Rows from block 7 of the encoder of a small image VQ-VAE, named by matrix and row number. Rows with one number within an expert belong to one neuron, the router's apart. Each number is 128 + 32 x the weight over its row's rms, rounded and kept within 0 to 255. All counts start at 0. Numbers have three digits each.
After each expert's rows are labels from the 100 images, of 14976, where the router gives the expert most weight on average: "colour at peak" is the nearest of a few named colours to the mean colour under the peak. Only what is clearly more common there than usual is listed. The data: crops of objects in photos (Visual Genome).
# router: router (encoder.blocks.7.mlp.router.weight, 8x160, trained with AdamW), inputs 0-159
# gate: expert gate (encoder.blocks.7.mlp.gate, 8x320x160), inputs 0-159
# up: expert up (encoder.blocks.7.mlp.up, 8x320x160), inputs 0-159
# down: expert down (encoder.blocks.7.mlp.down, 8x160x320, transposed), outputs 0-159

# expert 7
router.7:138167120130121159130158134095064108127110112104101132089097134133124150119097144167113198173128103116124172074116087131200128124144162117102135150132165087159174081139150171175127158125168190128134146129122143072156097083200105169094125150119119091076150192140091127120098124156130161146172114119158117116187124114165126085158136124154102115140174102104106091065175101079110116156125145158142114157140014102183163159164103121142080134065091158107165201072112101123124157143087130
gate.0:122091152150124111159121140086136085184101183144137114106114118112141109148177097120107132171152112122096093168063084120152107125122182119148114140086120117147146143112072044137145106142114165094207097119134169135108054118081150122157166109176097154174115124101177163119138101153113104123138141094199113145117155098111204142206079159143109160120065139182144101128126128114109100086162130144150139120082131075189121106127117130052140105225165107162156156173119123144131073138128104
up.0:141142103159155071132119156062123100188088123115088116161110138118120147159215073136133171140164104089182149111117147100178161085126140134131114096080156153125150097101067093215166119160151119103191129146136151138163121116091157122134165140124094145078095176127077124125136098124119124093187158056191122127067134110154194137181138135120122110075123136171110133099095128136142116062107106161134106083130153100119111120131085115128121107182142103156110184139148102159131028165155138
down.0:131117077126139099093104157126108160129086077129123093088148122179132133141115124107122119149166119112118120155138108098139142130184105158104085151145106112108175138126146138069128102104162099132126062188140130130124136092193144192101143167200137110152155091158130091167138102088173132185128088117160090083155099131111060133226133124147118145126111137076123153119217083052112086177152132147053137122115098107130143140125109088104126221076107164138178101088086156141114152101117152
gate.1:148117157106166095099079103157132143120135106158163142140120146128108067178141089170135132173088130129105122071134159174126104126135140147168149067154092189159132149153129082147193122066101114153114103138136084126101106158120091117115144159124141102192094161182106137194115133177127086220120147133159105122142105120080051169113132096086088102091111125172136125114135152128101184154091102127176155124090113146122126141057100145165208051108091103097135073129165079167117127146155151
up.1:174137187116170124088081138117134154124119128181111139080124215177139086175183159157133095096047105168117145086127123135127117147160140173115184094144109162153128135094164127151156117095147145158104113092149077107121107124137122121097142143119132125183132162156091082157148160187107150180059109158189059137164113162120099124119144126099089155071075099165114100080121190135148138118098108151147116136102117082127135131070085121198139131111162077067147150174127117119122174089113177
down.1:097136130125125112128108122118147157132084071151130095102141098126147161110024066135142119143121128125129174127138136104154156142077120092111104107149087120167073136104126156099135131104140178054083146142153113117153122000131125135115149141079134125152112164065113158126139117112183156138208116138141130050114080066143186048161058144114160133124109143100146110132195113111130145120155129141104120150127124133110116131152143116112186190061152134119144140109194146105127150159130135
gate.2:105138127173106118103119120100167143143154134161115096156167138206089157109137111108210119200156080174123087138124120131148152155077152108106105069081235139165124061135148200142185117170135114126093156102163099124078122110144159060095094113138092146118103135118115169122154182062102080131078125180097110115141112151132155110140077117160130175165129169065145139141138101149172108120115166140131144158130132126088093107147174050113149137096116114129091138069124154132111123104136093
up.2:093098060150105111101136141179127101121109136114141083131129177157117104091111146153173159143130119090133113158087158119096130109102103121147096147090202131162155135135149163205155131122104109147122125116126167113129195124159072095065176128120135170128069200117114177143114128075116169102088121096103101124147097179081118156076122157073162112116120135139093103109084147144112176164140130085113136116097130072197105177166201144174121194137117185059125087128180144144163076142135108
down.2:156125200076131129112164117124158115133135136126132115114093140149155167132116161182148134114112122151094114100160084115173154113212115086098122117135130138095140156113123193081146103157113141116152123155184115141065075051125137149058122120144148119066076137091095121150096119100154144133139140156170115158182141144119165059199085093094149164160111176049085144153249094133116129115126153164178125162090174161144157191133098095119175133134129126115110119133147140141119170118120149
colour at peak: pink

# expert 6
router.6:143139116143160089146162131106140117125112152107148152148121145153126087067100088108073207096093147094162163099154137118116136164094089128085150179102108127114060103109202085123112106067155159128077138115169154123151173083095135120143093181163083123120107179118143173106133191094151130143113124156136111189092145123180156129154091097163121117131113119103173103047155127087142133086130150145106103127135091139119138174183169164160121084046124189144141111115176141198140090176072122
gate.0:109131109121147110147097121197121118148086119143085073147124130100143107084137141113145159108155127143118162149152094218060102082110090125119120161126127125080093138095116141068102089178118168109170133113085162108114179089193110118130167109074107140141075155080150109179144084119139117091145161140063161074124133149165153147143132171144117066147125102174163135110142158166102136119101159133113118193176064159146110105142116119117186202123092158148130129107151122221085170153074146
up.0:110119132151132135068162046172081123097089118066150153163118121123128187090179123110128114139098119172174103156138154127102123094115163170074129075142120129127166103151126139132153103096135116120199163111185099143098117111166155153156068133113114131125219106170101064080188084117121088134168116136115161162097118082128145141183148111109123144168130108188157148117055140061126194125184126111123130102090086139130095109079167096155099080132124168162147172134088100092129108160133119
down.0:124091104136129106085125153183162117128066135160134065175124142092090093108099099192118116073154148134164167098089117121079115139114143134150137161122097193187082125134105129098108084127123124144101190075255136160104165251103134140186128141144143139135148157121168105121119138128116143137142130145131095069118168142168139114109146124104156142131102063137105116107085171142118125118158129128120117175116170077081138103129159108136134128104131168142170100114180147135158105148145127
gate.1:050077109175153104145106151091119134139136093128132081085132144223145150184114172142173166092116090191164115117127123173126148173107153116145142104129141126173127126089116139072136067137143136114149112115126140137113140100143093099068150184149191159128071127113104150176112118106099126115052158102119209076149138118126133097130115163149078120119129100081150158076171151139094081126142100143142167108137215089094152116173149136174127057163125115172120166144176112108102170103106106
up.1:148135098199098119108109150151100111172119095127114101197161204171109097148126109140161160121155118103200137112105087108146179152082136140147153119172159175117133123144131123153128159134134142113131162118097134110079113101157100096132101135096110094119089155097097100141176155106160105132049074113123169122153111080081098090139132128153130105112167120069154162094159188096159072121173084117086168116143112148193121133204081075147147140188075117051075169082180145123129127113128153
down.1:115083093118118140112111132142174137127144117126121046121124154124102106176090055161165194083119124225109113115103104114101154137140149171116181150084094166145173091101148142155139053120078121170141138114165134138129167095147189081131146140181131123165132086081094162117141079141143098109006132121110145103131174148121187116103100117067148142130126146114137136135172149115126198131164115126100106110165133101062121130166148126179200104129140143139116100161113146111079136123139079
gate.2:139117081137075138093094117080107096149134093128132130162111123100112131108093158132100118081131146122164133113145132124115173200159108107103118131130116093102124087116115091098122095127141142178144102114092073135122103124193115126092171144143115122125095165108171108096199114177151105160156114130116181251122167094192136091131060112102097072144112104255122132087143152124154100137172122122084144128127179134209107136154180153146150129121144127087056110142136148104126130149122104
up.2:119167178101116148113172178063116139123122153149126094094047134088101082137067121070103079156128119079116063103127120120163124143152083120145126126134082150129152102116170089141152046187127168111146104185097142129102125120152117098143136167120073116141087096163154117162141137108146127158071099111145112127138122116121132131074124132068143125104101132109052188160186136057148146142118174126164155191127129138139096179148201143146164081121160128084151154113052183160137139148143151
down.2:135155146111134129124119135129186110138062099169158141124148103086150111125168154194110143131134149127164159150158118145140133135089168127134153185128105145053126129113082117154149166091121109144096122097105146156078139161096118135134125114121137147134166103105128153125058121127157117063130136131082112125158191107089148171219098135143095153156146154159165137146096142108131118103193140079070086110124116095102086144145161116146128077255118116147093147149129113138118044128126141
colour at peak: black

# expert 3
router.3:140102129149121206126123152173180145119164131122070098149088119088159073115117111095100099118122132136159150139103157104066136121056127125102123104108094176166151125132134095106085111142086168101147103122142112152104100124059182126169125133147133139133078096107135130114113168150153161098162142098088097159098113124189121123147095045084144139137143159152235166069125158194165164135127137100173109146183172115162104116133163100140116056176106126142070096143154108191177080132123134
gate.0:156132133164129132111118140161201159149133147188126094164091163100140104148123166131139081141154138098145186181145064151160146117121125140144127146163125162167119110060096102141134191115102186142155115144134150077157162126184117103086109104157107106093105133118096136124175132168094110140127111172052158143122107102084071126202101128149134123084124093075095115117088060177083119114098155164145073094120133115194124099118166175108086072192133148167121141142094160061095104129071146
up.0:101105091101190149128126169157133129188136130159129117156147169119122124180082171099155085106162115110094149189154091089182144139086128123144114134109118114107079080111121112175124190177083166123157123170150144108154183149130097164131106109094140099117144141058141086153099152145135144111179101172103210139139164077136096117120071143147144151127112099073123150126159106132081128155040135103096087081110191152134103101133131117050187168130120122178117166164096103110130185127066103
down.0:124105176152149123140157090121166106141121152088158201104171119133155124108141066100117147129124143061116081083141103121122144093180114082090098094128145126027149115144131118112113110097165115115089089123110133127116096034102159165140144150145127136161179165206166104166136091149119126160100117099153145160151139060108160064145129167096152129147140118042127104129151093095117175120136158156111164201123127174112109153120146122123178125047104156147108109129055181181109129148107138
gate.1:117091182129120122115173110162120124140150114135147145127172124113080115056140104173122145100060147097093212162106097182164147114164103113172112096137173137138158142129106160110154126144152129162139176113180140173153072164121143159167109149107135096097135100091128129127206152119098105118185068096167153083135095162095102111137133164087116125086158137174120151130048132114112151161153064135043137153091120115157104183108115142115088153173110158132163158148024108082128105139094115
up.1:149117187139187148147129134134157212114154142186083144144132148128134142195120166161142075095123128114109168121077135172118171082131103100127139097104175116134156137143115146136159185114141128150122164095217123135121131152097083109137071150109124170168144068179145116148120149119092131065123135084099117089110108138026158106093130131102146149146116140067167160131106084149121150183110084110060137130097128148116118086155124057075136164166143123124119139141203180116143117123062091
down.1:135169037140148130169120151123134156147147115122134139073101115163145168159162168077098164091142134160122102118134155133090162116119105177108124091086122183190138125170110121150161141167144122128080108134008122137118172128142145118124130097006135129138155169084127123094110114140179121187110103167130125146099167103129122101085157177112148117120145161116120153223145197127145076081162171109161131154117130175083112138125134116132123083097133138134142090127043154126140097128164142
gate.2:141193113143128121154192083147074149137095145149127146171197148133129134134139129164183144150125148142132129087116105159112134124153138090173084140152103134130142130076132163105143121150136099086187064059160137067157095175131153153115158113117093139118122114117159144144143099203136147068099083114066153151099085131055143128093098137157180082109131133114097124145180087185165131085097114091093131137128122138180107093173170106120118227120106157093095151138150161079106069090074141
up.2:137106093122160132125108148075160116133171157140100115106096105091103121115138166115104107097184135094144127120129127125140174084071145173086152143054126123154132070140146077155138137124137119158092143146087105148161117104148151139112071139138105181106184150172102144138081199067096127162154175137183115112177177196213132124136104069130098178106158104109148111048179136091111128170146144182138121167104080135133118096099122132148162116106147096164126126140093165197105194164106076
down.2:121123145103111198130176158104071160148092130134085150105127147146169160135157092124132090113125142180126057125156113128156108124141134138149123127122124105150196132140116109156137155170106117114167141136245142114086098136103135137107139131088125145175065089063145083109180121134150123053144103107112186124135141157083108056180147120125151070134144132154134115124082071164110182051126117096151130067162189088196138119125127122106114164105159130140086085090182113107126075151092127
colour at peak: black

# expert 2
router.2:086141113114153168104119127122097136183074114165103077134144138133119173149135154155128017131113098227123115152200113130153126087130128153121118149144139118148216113144093158121121110090104092155172144135085094079173152144225114129120151151122137108134148102115083101177086090176133100085139090150121127103163153174071146139154156135110134140149149133107149106126114116105120115145074159186152138130121093112183130136110093131097067189175124079119172198136091078154111097090115145
gate.0:061094152128100173145113179140171117181172110091096186071143131143106115140151191114101097150135116120126143154127109109115140158154111120188120085203112093165174129168141157162130140144079039110164161115103167114100108104123128134120057134160156129078130173151071182037110104104128148131135126127142184177150144127088126120157132158113134119170119115145089089129089101168082085135082148154173129122134110086141083115113148082111066084154147096129181152079161119142164102114189117
up.0:061092147144094123173163138173159091162144126056076158086134119172093058098168156104093176125113079158122109173119136138167181119154097109149151085159170133119167083160153087193154102152074142143130129138143158170128110125142119137114106092126171161144167152145112128106156125130092137099118093131198124119112092128109117096168159131071134128114097112173081137099100136095139096167212163128153110125134095120171113116118184063038093109088150117106143112132078118188105172146078144
down.0:107187190170120098122157087121125148126110183098159158134151078124133159113131039124109125138109130101144151155150107135150096117138111094122127134164128125130089128115101118138160038164109085133148161117161138111156184117127098118130133092158161105110116103116084051098093051164130118037045169118111121072161114211096183098129141158160137178133111165152123115126064170102116162140182134138175114166116104121115120141131130122050125125093122122061184162141133093154138174125107129
gate.1:138142185095124142143117054106165163147096101112114124135144091067135113142155146107143110096138152123125108153110119098174131121210140094117163127123123146069143144117054165133126169122134090142164164124107101135117071124147136132142080167095136102171022111103127087141063189118103143173127121127157095050128150119130120117150144051138164212122161103094096153140121146101161079151135176156098134112121154096131142117120128135164159145153175125100118159159135102133188216054079105
up.1:084152075116076101161138134172119117143142139148205087148141128139076149084176131126186123139110145114135126100131142123143146143166118150105130117050120134076107138106142125114158096096081178120086107066155148120080093121212125135131128133170137101100098106143130158067185199138175076197130111118202101173170111081139159141132108119165061123125189142167156104137159130128136111110132098097101140161108149175158159108147164130168064087102107117057183094119176130090112117115108125
down.1:120097135127119125078076138199136105122140153124143193147126143136088156139136191108129136124094117120135193137154127123093108121064107137149129141151143108153133149093117126161154145173137174149165087141174096132132144171108156202128102134168129123080206124189129143115165099107090075177132163130073117107141107127152212070077083118100138102114114089124129123062124150150149160106095119140172068171086106120164109138124127145134174191221103124143089170125061131145195086151123122
gate.2:115112117183158090105117151151149155139141134102159202140157080138092103154135151177123031149141173132159166108122128100142119109117162102130136138142184129144212089125097121185157077095137124189175112074147076107161115088147149140145136072148121089123151111177102131145117075119100077153099155124164152094139127147050123092119087111145159137099112152115191148111131119145111135107163124177041075125077141061121094123126114091139098167187096110161148125086127122177146153174092158
up.2:097136164166144152185088165149158178108136134108167146084137117114125130130176131137094087161133153135129069130122125148091151132138154123102161100215182114146178075112096123112125145154110152101220110092103113140143057137120122130139137108110153128114131118160128097117131107105125155160102170071166137156098158198030131137112080122115122140146097106173153114214110122075083081122100094165103132074120141138187087107116107087137095163134092127140104143150033150199149092109144131
down.2:135088162149107158094138112124123119102140147171057157051142172098155158119154072119131119117108128118104110135140135115146128136128129102082149064115147134150109144129143116174113099151116119126102145094099114152100130000209110120131137138137133134147168108167102145173173120101143144146124144120157126151125085063095148214134105126111065167123117111075105112092140142132122166109165088103025141128134116127162154137097093142137060172057143145138196125163143121136108149128131123
colour at peak: white

# expert 1
router.1:141123143142101149138142138110030114115138066114073136059087138117133144136108184148109159165133106098119152084097129109184123163126206114109146133115126129156205087118130122176077144184140160103142128115113128102156060106181130162123102132092124100091124139110134150114129150154145153107213142118163103163182121098198106084134109129146102133110196139106064132035141143156119113153155117142126134118141085104239142093125106110153078127101114146120109172098136102102161170161099132
gate.0:146133148207099143120162182112148144093124133138114129202121151174154180145117097051151161158127084098097136118149135187102110152097124130098105119167134124171150151151093054130101107119083161125120151144119183185141179106134121113148159100161081140122150101143106147072141075054122113093153101138128128128143115126148097137146140130137093142144160139046133114144050091112066129077069098127157134154142073110048101135087135163077130160142099199209165144141148131165134137129137111
up.0:116091126118182127158117131136135115182069106124109084076092050137146116087189195117216138200186169130097179076170121181098167102124145131102044123142160173210150139158141064100101162135145132125148141128135157131139072146149134131106127162185141137131153105146108087150105145167124103109145128142151088210129128114141161171144105132150132126138126078109124108169098126110095147142060140169126134148155133107099139184106145111083138118156116145159110045141147143164116085117121115
down.0:122127087173144131126107146101156140115192181059135190171166102100129102132111123105129116126125111102120097080134138125128130116051133155125144100173117122112113155097142106188136058126134143157155114124044101128131123143148105119154134111177127124125111135149126096135153090123153145235149147110110146112131153069151151105226128131105108117122131164213114126174168119113176090174163141127100080169149156094145091096176111078144085198152089147167176143101043161118089146133147106
gate.1:135188091093150183143104068125111187049137121089147093132150168158179139157121141088102142095131162101148170121083072143151151132137201122143101163157166047149073095160109113109101099136172100138112123165104145145135150090123162089112135110097145148129129129104161155107160171120157121199150117154130172200119138124052148129135076141160190145116128136116120147075193119079104107075102106134152096092177081126140147107121041141118150149138133127152180132099091104136096135106164173
up.1:087135169145068124130099162082084135162166107134124128134188121149114058135058111176115117153133120158119108146194121083139120150120125142111119109187131117098094143107140182137084100083097158113055142160139125137137140091131117069104152119149147121105165180113114079087148116200172158125180112113113153102064173181173155155102156127122134155132086158195133164159105172166069076136148151100122119140125065167176133080114043145100121137125138075134093182111080124116151133132091125
down.1:150151126091177177101136143096088150111044090127147101136145153135128070071161114114090063105142127089087200155134103129115150096187102066121106160128153145119066101106144113133104120132131085114127180141137183117167105132067088141137139180136127108120174205068132121172167140114144159102124132087182116148150124077129140097122094140147112098130140096091163099081104142110121170154140112140255117105154100107147083108106087148107157050151123155101076141131106151122135154125150150
gate.2:128194135096164162121131140115184140126131121141100077142153093098158157108138114022133111151139124197106118108129124091122114098079135118145135160060144124140142089159146156088097116129130096186184124129099166146116065149151155091132115086162123117106144104076133046213095136114161119145101127135156095168157143152163156101158159074091121161194132167080128163106189104128170108112113132190092185157128126106091126085141139094136127109096157168113154107152141119096140192141052084
up.2:089188113128148150162143143122133139101130117116074091159133106116127158163150086029183126183170140190090107126127169119144137125073127140132151119077153079144136090148149181116113130112144098142159086088128149086144128119141147025103091064154124136093164080113159034159098141156155115135132125109164128137120147156121168124155136133122096195197123135037118136124185110107113118119109110145150131121149111122055140098158133136124143119090180154111186123108141138112158181108080058
down.2:123117171152114086099136103091106170090081140161206143126164144139140103132175124128085175107156138132113105120141142141110132111131127061119115146111128127158076140113127119108138156128133182049082148128164148130125185159074106104108119178106128148121154104177141122113134105142172143135148166153072128111066124092133076129055096181112064081131137120172100114130044141133090135149172098142150157134106158153204172155116145151116096232230112110115083118109087111159102122112110147
colour at peak: brown

# expert 5
router.5:142122143109079074115148150139178121130114159153123123179130136146147147152142185098151067103168142130115026202138120148106143104157119153159097153143093150091143156154124111100160124120100063140147105196110115159084135177190110098124188094130132132133121119130155148125138125131152124162076140124112157148079126158012078123103126159134082101112124149192119113207089142146132097153089132121102158105106161162141101116128100097102166193138146080092115086123105150066079154081161081
gate.0:147130105139167179112124146101090104178127117145133145114110081132140137110117137103118095084125109096125021167130178131141071191176140139076141144156127148173212110129142124171080089089103143144123149135177118101154173102077118200136152112123156145154143128146149158114098134039114140110083148106152114129116145122128201075121142121095144138108053147206099179094084134099099132144152139123095193099160052094122087120143118167129104178127138123163089113099155137152169134130181135
up.0:156114096098117095092134104131135134164109150103140138041127064152182128136108163103125020100120197107176117119138153143078117120135196103098133107145124155128138119153095185158093099128176154121115121154150160148121136163115188136152139119126143115118173122108139112141153069153116120159153128179131147085146126057103107118210071123149107128091105128206104165122155048139134137134057134097108118123134216101159112172124121152141105190141085174162135163125144104085133154134115075
down.0:157152160172115092111122146145093155112078140151129111174128143111134116085177219089094178115078121085087148180147159148132091165105181084132132192080174187114104141134117064100113138151119047101140121113098086164119175111137155152152119129115104089163140126110128120131149116085133136152140105120121130142125103193146129084167121116132119065136087082131110172159063176093139108145172131112174137156152168188124098116108071122103172135196133148152185093085041145122131114091123130
gate.1:145183102181110100165176092076143125099188154125111144158111117084127129115092116178164170112150117136176199151141131126143122125139123186147157181120080091135118116141057155145132196097220112093151110134115137086117129146142094111176175114123040164071113154123138148114155122149142119123090144141136090077154070108129110164111142113164155133073097117065122140134133109148108148122159084135129159145124097149121102057152179117173152107093149058081133054114133128086190133161115148
up.1:175109128023125106120124165115174108109129119121140092141117174093124174108103174067113143099117174129076112163092228144103139141142115089155127149081121109152082095131136177102115118116109082147114173190097100141131102104151079127145111135096177122154161192161100127107074105116098178126103149139154165184149216138145118070139130095132113126138101108137158144081110140087224172175093121199170132171135104129136139138167135120174126150099120137084179107130127136143090127124114124
down.1:114072096140164145102053120097153124110107152114097095121135102101116113118140045104113159122139154131127162088136129141218101093162144149116146150150108151144133133185111133093130176142149154128083146096107119135122100064158068128166113041126154144168212150127153142177180098153130103146153137086114094107133155101105133111128128131153143097119119151121120158190067172177126130081255116164099160145141110159094112136123145095122160037100139141153133128159156118088143124093104123
gate.2:142141114049090168146116071105167167156170090043108082164108084157154143131093125094134107162118136173169115142131135152095094154086127181110112170183133067170153178167143125113200143148119117093164127160133141104106090096137133113159103119093126119091162126085149138162115114107111143110051116178100115118171116118107139134076131123102149157173110140119085183154132177077096088119146124140163157126149075106026120112088226138102137108117155148099128118117156162128091165132160154
up.2:221149160129115119164173121090101150104122153141175171139096199144113100109083106122153176164119079103103146162153128124163127145193056146156130125058152160110153106128165145086128117144101118131077075115123118134076127129118133127155113055066058167133137126156130122122083150120111167157150156121147113044104124174087103163154115113120200163095158155153057143087100116105116167145089166113093185191117074121155165118100118115155130098121142141089118126085124094126129179148110158
down.2:108133160125097123108132156131135099102132123095142074150111128167159154130186105182139091139095145107125107161097142153097104118153168120117107187093145111171179119156119089169140159141145102153185127167114136128098092032133098148113123142105129117125198125075148198168148113083139102112139119132105089135132135127122106064099071121118079096143119128136114063132122144134064088177188111172237118113123068112041132135076144171160102123093168121134158162131182107148069100103096118
colour at peak: brown

# expert 4
router.4:112155125118197125137105093064147161116125155091154133095163126134095121123117072159094196157118129118137210066112132134143129158129080100116149122130158096092090129127151171107142088121171142121077149089150136105161129079064139170117098144129136126177153178166113090132143108093103148163116121169128110102115136113179156148135131143143125100157105104089129119120193096050125166086191157131128079137115110156052139168107153218147163073072130195146142105133156149207163110158093145
gate.0:137100091091133108232099077099162148084166148085144099124130106077140154169109115144154110149057124188105170109122120127141094173155085078151132126137144103116134137103107138127135128127149115097164144116085099134111134148179113150071117113104178131176187085137111116092120111190096152132109178138095123115102138074131124135130129190110107189181171126148157108149152055113088129124167100091209201107107154139065140120111145182129143142109151107065197144106083148127140148083157157
up.0:057111100095139149130083113057136113129088167147139112208074106099137178133084114139128077152101125133155141160111115135115057156124099093134123081149163145127076161120103111117134121174131136120127139056156107114081184127154171117129070106158110165120117126106115104165072102159113101116146129131124112110212133175105160147200081147098150154107067175132145083079108151085163131136094142102188109160148178122111140169104131147184198083158148124163213163114143126109130112111155138
down.0:169071114093105096118132194131091146124104126093158157113149116128097117119109000109139101161145140100159147099150120109128139162176075150118147165086102161109063124084122136117126077112113121104118106194152174146091082145138156128127125148160135146138054146036111121133188140097148147180099174086125136118128098086140076089088127118149144106107106125153082142093091132083171103149106135134091133112136173134137099132138140050137115135147135175164095124102169122148113113139123142
gate.1:109117132116158111116134103140137147185091145117205127093128149152105115147101113154133072137156092109101198184162136117141125128135121190137091143078122147149150079105141130119157130138141142121104158175194080153085127111167158123118117184153141151140157160041152145141143133108098063137165148119102130123141152164128184137116112136138211100089109124255116131101156113156140101079210156093113097107100154090088095120132084110145109087163119131152095098139070115096112091113109125
up.1:133138104084177067115149128113097110142080182110206085118131129151109093090049094141081206177126124094129152153112108140146158119086095111108128108114159145185120138173104133150109130147088102059137170194156108158116037156160115176116093168122150155166161180102148168131130160088167099178140155101140099116101154154125174115136104144135144107099126136210119105134157088126118133109161143120148121137139134100079130116144079142154084145122129106176147053126027127136163106149105128
down.1:139146156134124150137140143182120131142159112196132105199120088134133149150148201124121121126113119128126126113086111081115124106116120091110157128101125136159119127175082103173121160142129212156148096083143189126143121180092157073125121128075122122114119120118120178161140119225114175112226112087112142122118146097150053134171188091158103149150142113036145145100148094116121185139079118114087090117127078107113116119144128093184140121077126134120127136146223130115141183137070109
gate.2:144132149103116128147126099156144084129107159157111124135176143133102087145073134132089127089127224114104110153076133185034155165143099112141103130166107127179151163147152105154126069102108146161177152147102182078112194069176112140156133099105143129094190077133158157148115176150134152083080122141138128104063058122174067064177138087154113143134148117040133147083121132175131137109092078153166127123118095164093096149114144151129093110117145135137125138131131177130141177123084118
up.2:176129148140147154075162110105133078105118149119106100100145149122086118139054122134142144105151172106112136093012127128075129166139100124113143133150118123158165135178119156104167082098149171214144073138168139065160141133162131128161160120138128067054125123132167140147138179118139161143055143128110104146067064066121103128105151106137098114118116144062113183080192138146107146198124125162162128151123097191087129126150119181147137134142085137108146172134154122114140139123062133
down.2:082094124190112085118155130089154096104104134095129107116154107130109122143137058034143085084124112106118121118115128157121100150141092141113124053097122156183153154134180116118087176133099162113136129188240128108089128163168174184144123137206117138167073179054140109102124136115158117113072156068158174139145150146171129170103144111142150152123151120112099172117205179130146111086128132139106154122132135136135088102129118076159136179122087107099133091137079147103127179129146148
colour at peak: white; pink