config.yaml
model: "image VQ-VAE"
encoder_norm: "layernorm"
encoder_norm_position: "pre"
encoder_parallel_block: true
encoder_moe_every: 1
decoder_attention: false
one_sided: false
adamw_lr_other_params: 0.0027
batch_size: 128
Rows from block 5 of the encoder of a small image VQ-VAE, named by matrix and row number. Rows with one number within an expert belong to one neuron, the router's apart. Each number is 50 + 10 x the weight over its row's rms, rounded and kept within 0 to 99. All counts start at 0.
Before each expert's rows are labels from the 100 images, of 14976, where the router gives the expert most weight on average: "peak at" is the part of the image that holds the peak. Only what is clearly more common there than usual is listed. The data: crops of objects in photos (Visual Genome).
# router: router (encoder.blocks.5.mlp.router.weight, 8x160, trained with AdamW), inputs 80-159
# gate: expert gate (encoder.blocks.5.mlp.gate, 8x320x160), inputs 80-159
# up: expert up (encoder.blocks.5.mlp.up, 8x320x160), inputs 80-159
# down: expert down (encoder.blocks.5.mlp.down, 8x160x320, transposed), outputs 80-159

# expert 3
peak at: bottom right
router.3:61 32 37 49 51 76 36 57 64 48 48 55 41 48 49 55 56 45 48 82 52 61 69 47 58 47 48 46 59 57 48 66 45 59 68 66 57 19 41 47 43 53 42 53 41 55 49 51 41 61 57 52 36 47 31 44 49 51 49 49 40 57 61 49 45 59 44 58 51 53 61 41 58 47 40 53 67 59 35 58
gate.0:63 58 44 51 56 51 89 65 55 58 51 55 49 52 54 69 52 53 45 44 62 58 68 47 55 51 42 63 42 33 45 42 46 35 44 47 43 62 75 51 55 48 59 42 64 41 52 34 42 58 50 39 47 44 50 49 55 60 45 41 58 57 45 44 54 40 41 62 61 48 50 58 53 47 42 29 34 38 61 52
up.0:53 55 44 59 71 59 54 64 48 56 58 49 59 58 34 52 36 53 46 61 35 47 45 65 54 33 50 58 57 44 55 52 46 36 66 53 43 63 49 49 41 68 42 71 53 38 46 33 46 50 40 64 41 42 45 43 63 41 49 50 61 63 43 31 31 79 47 42 61 48 36 55 74 55 43 53 38 39 47 48
down.0:36 47 52 62 54 42 44 47 39 34 49 46 41 49 57 30 43 59 43 67 48 50 43 37 69 71 50 36 48 52 57 51 44 43 51 53 45 53 41 48 48 42 49 54 46 53 56 73 46 56 52 48 47 58 59 44 47 60 47 57 47 59 71 64 49 46 66 50 45 45 50 46 57 59 65 55 65 61 43 43

# expert 1
peak at: bottom left
router.1:45 41 42 54 56 47 48 52 56 43 31 60 34 58 51 47 49 59 25 47 37 67 53 58 55 58 57 52 59 45 17 52 61 54 52 54 56 66 58 64 54 42 59 58 75 59 38 47 54 42 64 43 51 64 58 45 46 48 48 52 55 44 50 49 32 59 48 55 61 23 42 56 69 47 61 49 39 56 63 48
gate.0:45 40 49 44 71 36 69 69 49 61 48 58 48 46 50 48 44 45 60 64 52 63 21 54 47 65 36 38 29 47 39 55 71 25 49 45 56 52 50 52 64 42 43 56 43 37 52 65 53 38 48 52 58 51 61 55 44 46 54 71 42 44 34 48 52 34 41 61 65 79 51 36 38 46 69 68 58 51 38 57
up.0:38 46 41 60 70 37 51 55 49 58 62 51 37 54 50 57 53 30 58 66 46 60 56 41 56 58 24 51 45 50 36 50 58 49 54 57 56 58 42 65 58 40 54 44 55 61 48 54 57 43 59 50 55 44 31 50 38 48 47 56 46 44 48 50 30 42 62 64 69 66 47 43 24 35 57 56 47 57 43 56
down.0:49 46 48 55 44 56 56 42 32 55 51 40 50 51 46 47 73 52 57 53 47 48 35 59 43 44 46 53 36 49 66 60 69 38 50 42 52 46 54 51 57 44 31 11 46 49 37 58 38 37 63 35 57 46 41 57 43 39 46 72 38 47 45 42 68 62 40 66 49 44 43 55 38 57 65 68 47 51 49 63

# expert 0
peak at: bottom right
router.0:49 61 37 45 51 54 51 40 32 33 46 44 63 44 51 42 49 47 66 54 69 32 59 39 45 56 62 63 60 53 61 40 45 42 56 44 37 41 67 34 52 61 43 37 43 49 48 56 68 41 39 55 55 70 50 55 39 60 63 50 43 65 31 56 45 55 51 54 46 52 63 63 42 54 45 70 35 44 47 65
gate.0:50 57 61 43 57 47 62 57 52 49 28 53 53 52 44 52 39 44 36 51 39 61 56 48 62 45 67 51 33 53 44 52 44 73 51 36 64 79 43 50 46 63 63 43 52 61 33 58 64 47 62 50 54 55 49 47 14 43 59 53 55 58 66 64 43 45 55 53 49 56 41 45 57 49 55 35 38 53 55 39
up.0:53 48 61 46 60 56 67 56 59 46 25 51 64 55 44 58 42 45 41 57 41 61 63 60 66 45 59 53 36 45 51 52 55 66 50 41 60 80 49 48 49 62 70 45 53 65 36 54 63 44 67 47 64 60 57 51 14 46 61 57 60 52 66 67 45 48 52 44 49 48 49 49 50 54 53 37 31 61 55 34
down.0:50 60 41 40 41 53 45 35 61 45 62 59 48 61 41 57 57 52 53 47 54 36 27 35 42 46 41 54 46 55 42 59 51 50 58 67 46 39 39 57 55 53 40 59 50 44 49 62 29 57 37 41 59 66 57 48 73 44 68 54 36 42 65 32 66 59 36 57 59 50 42 45 65 63 51 44 64 37 62 56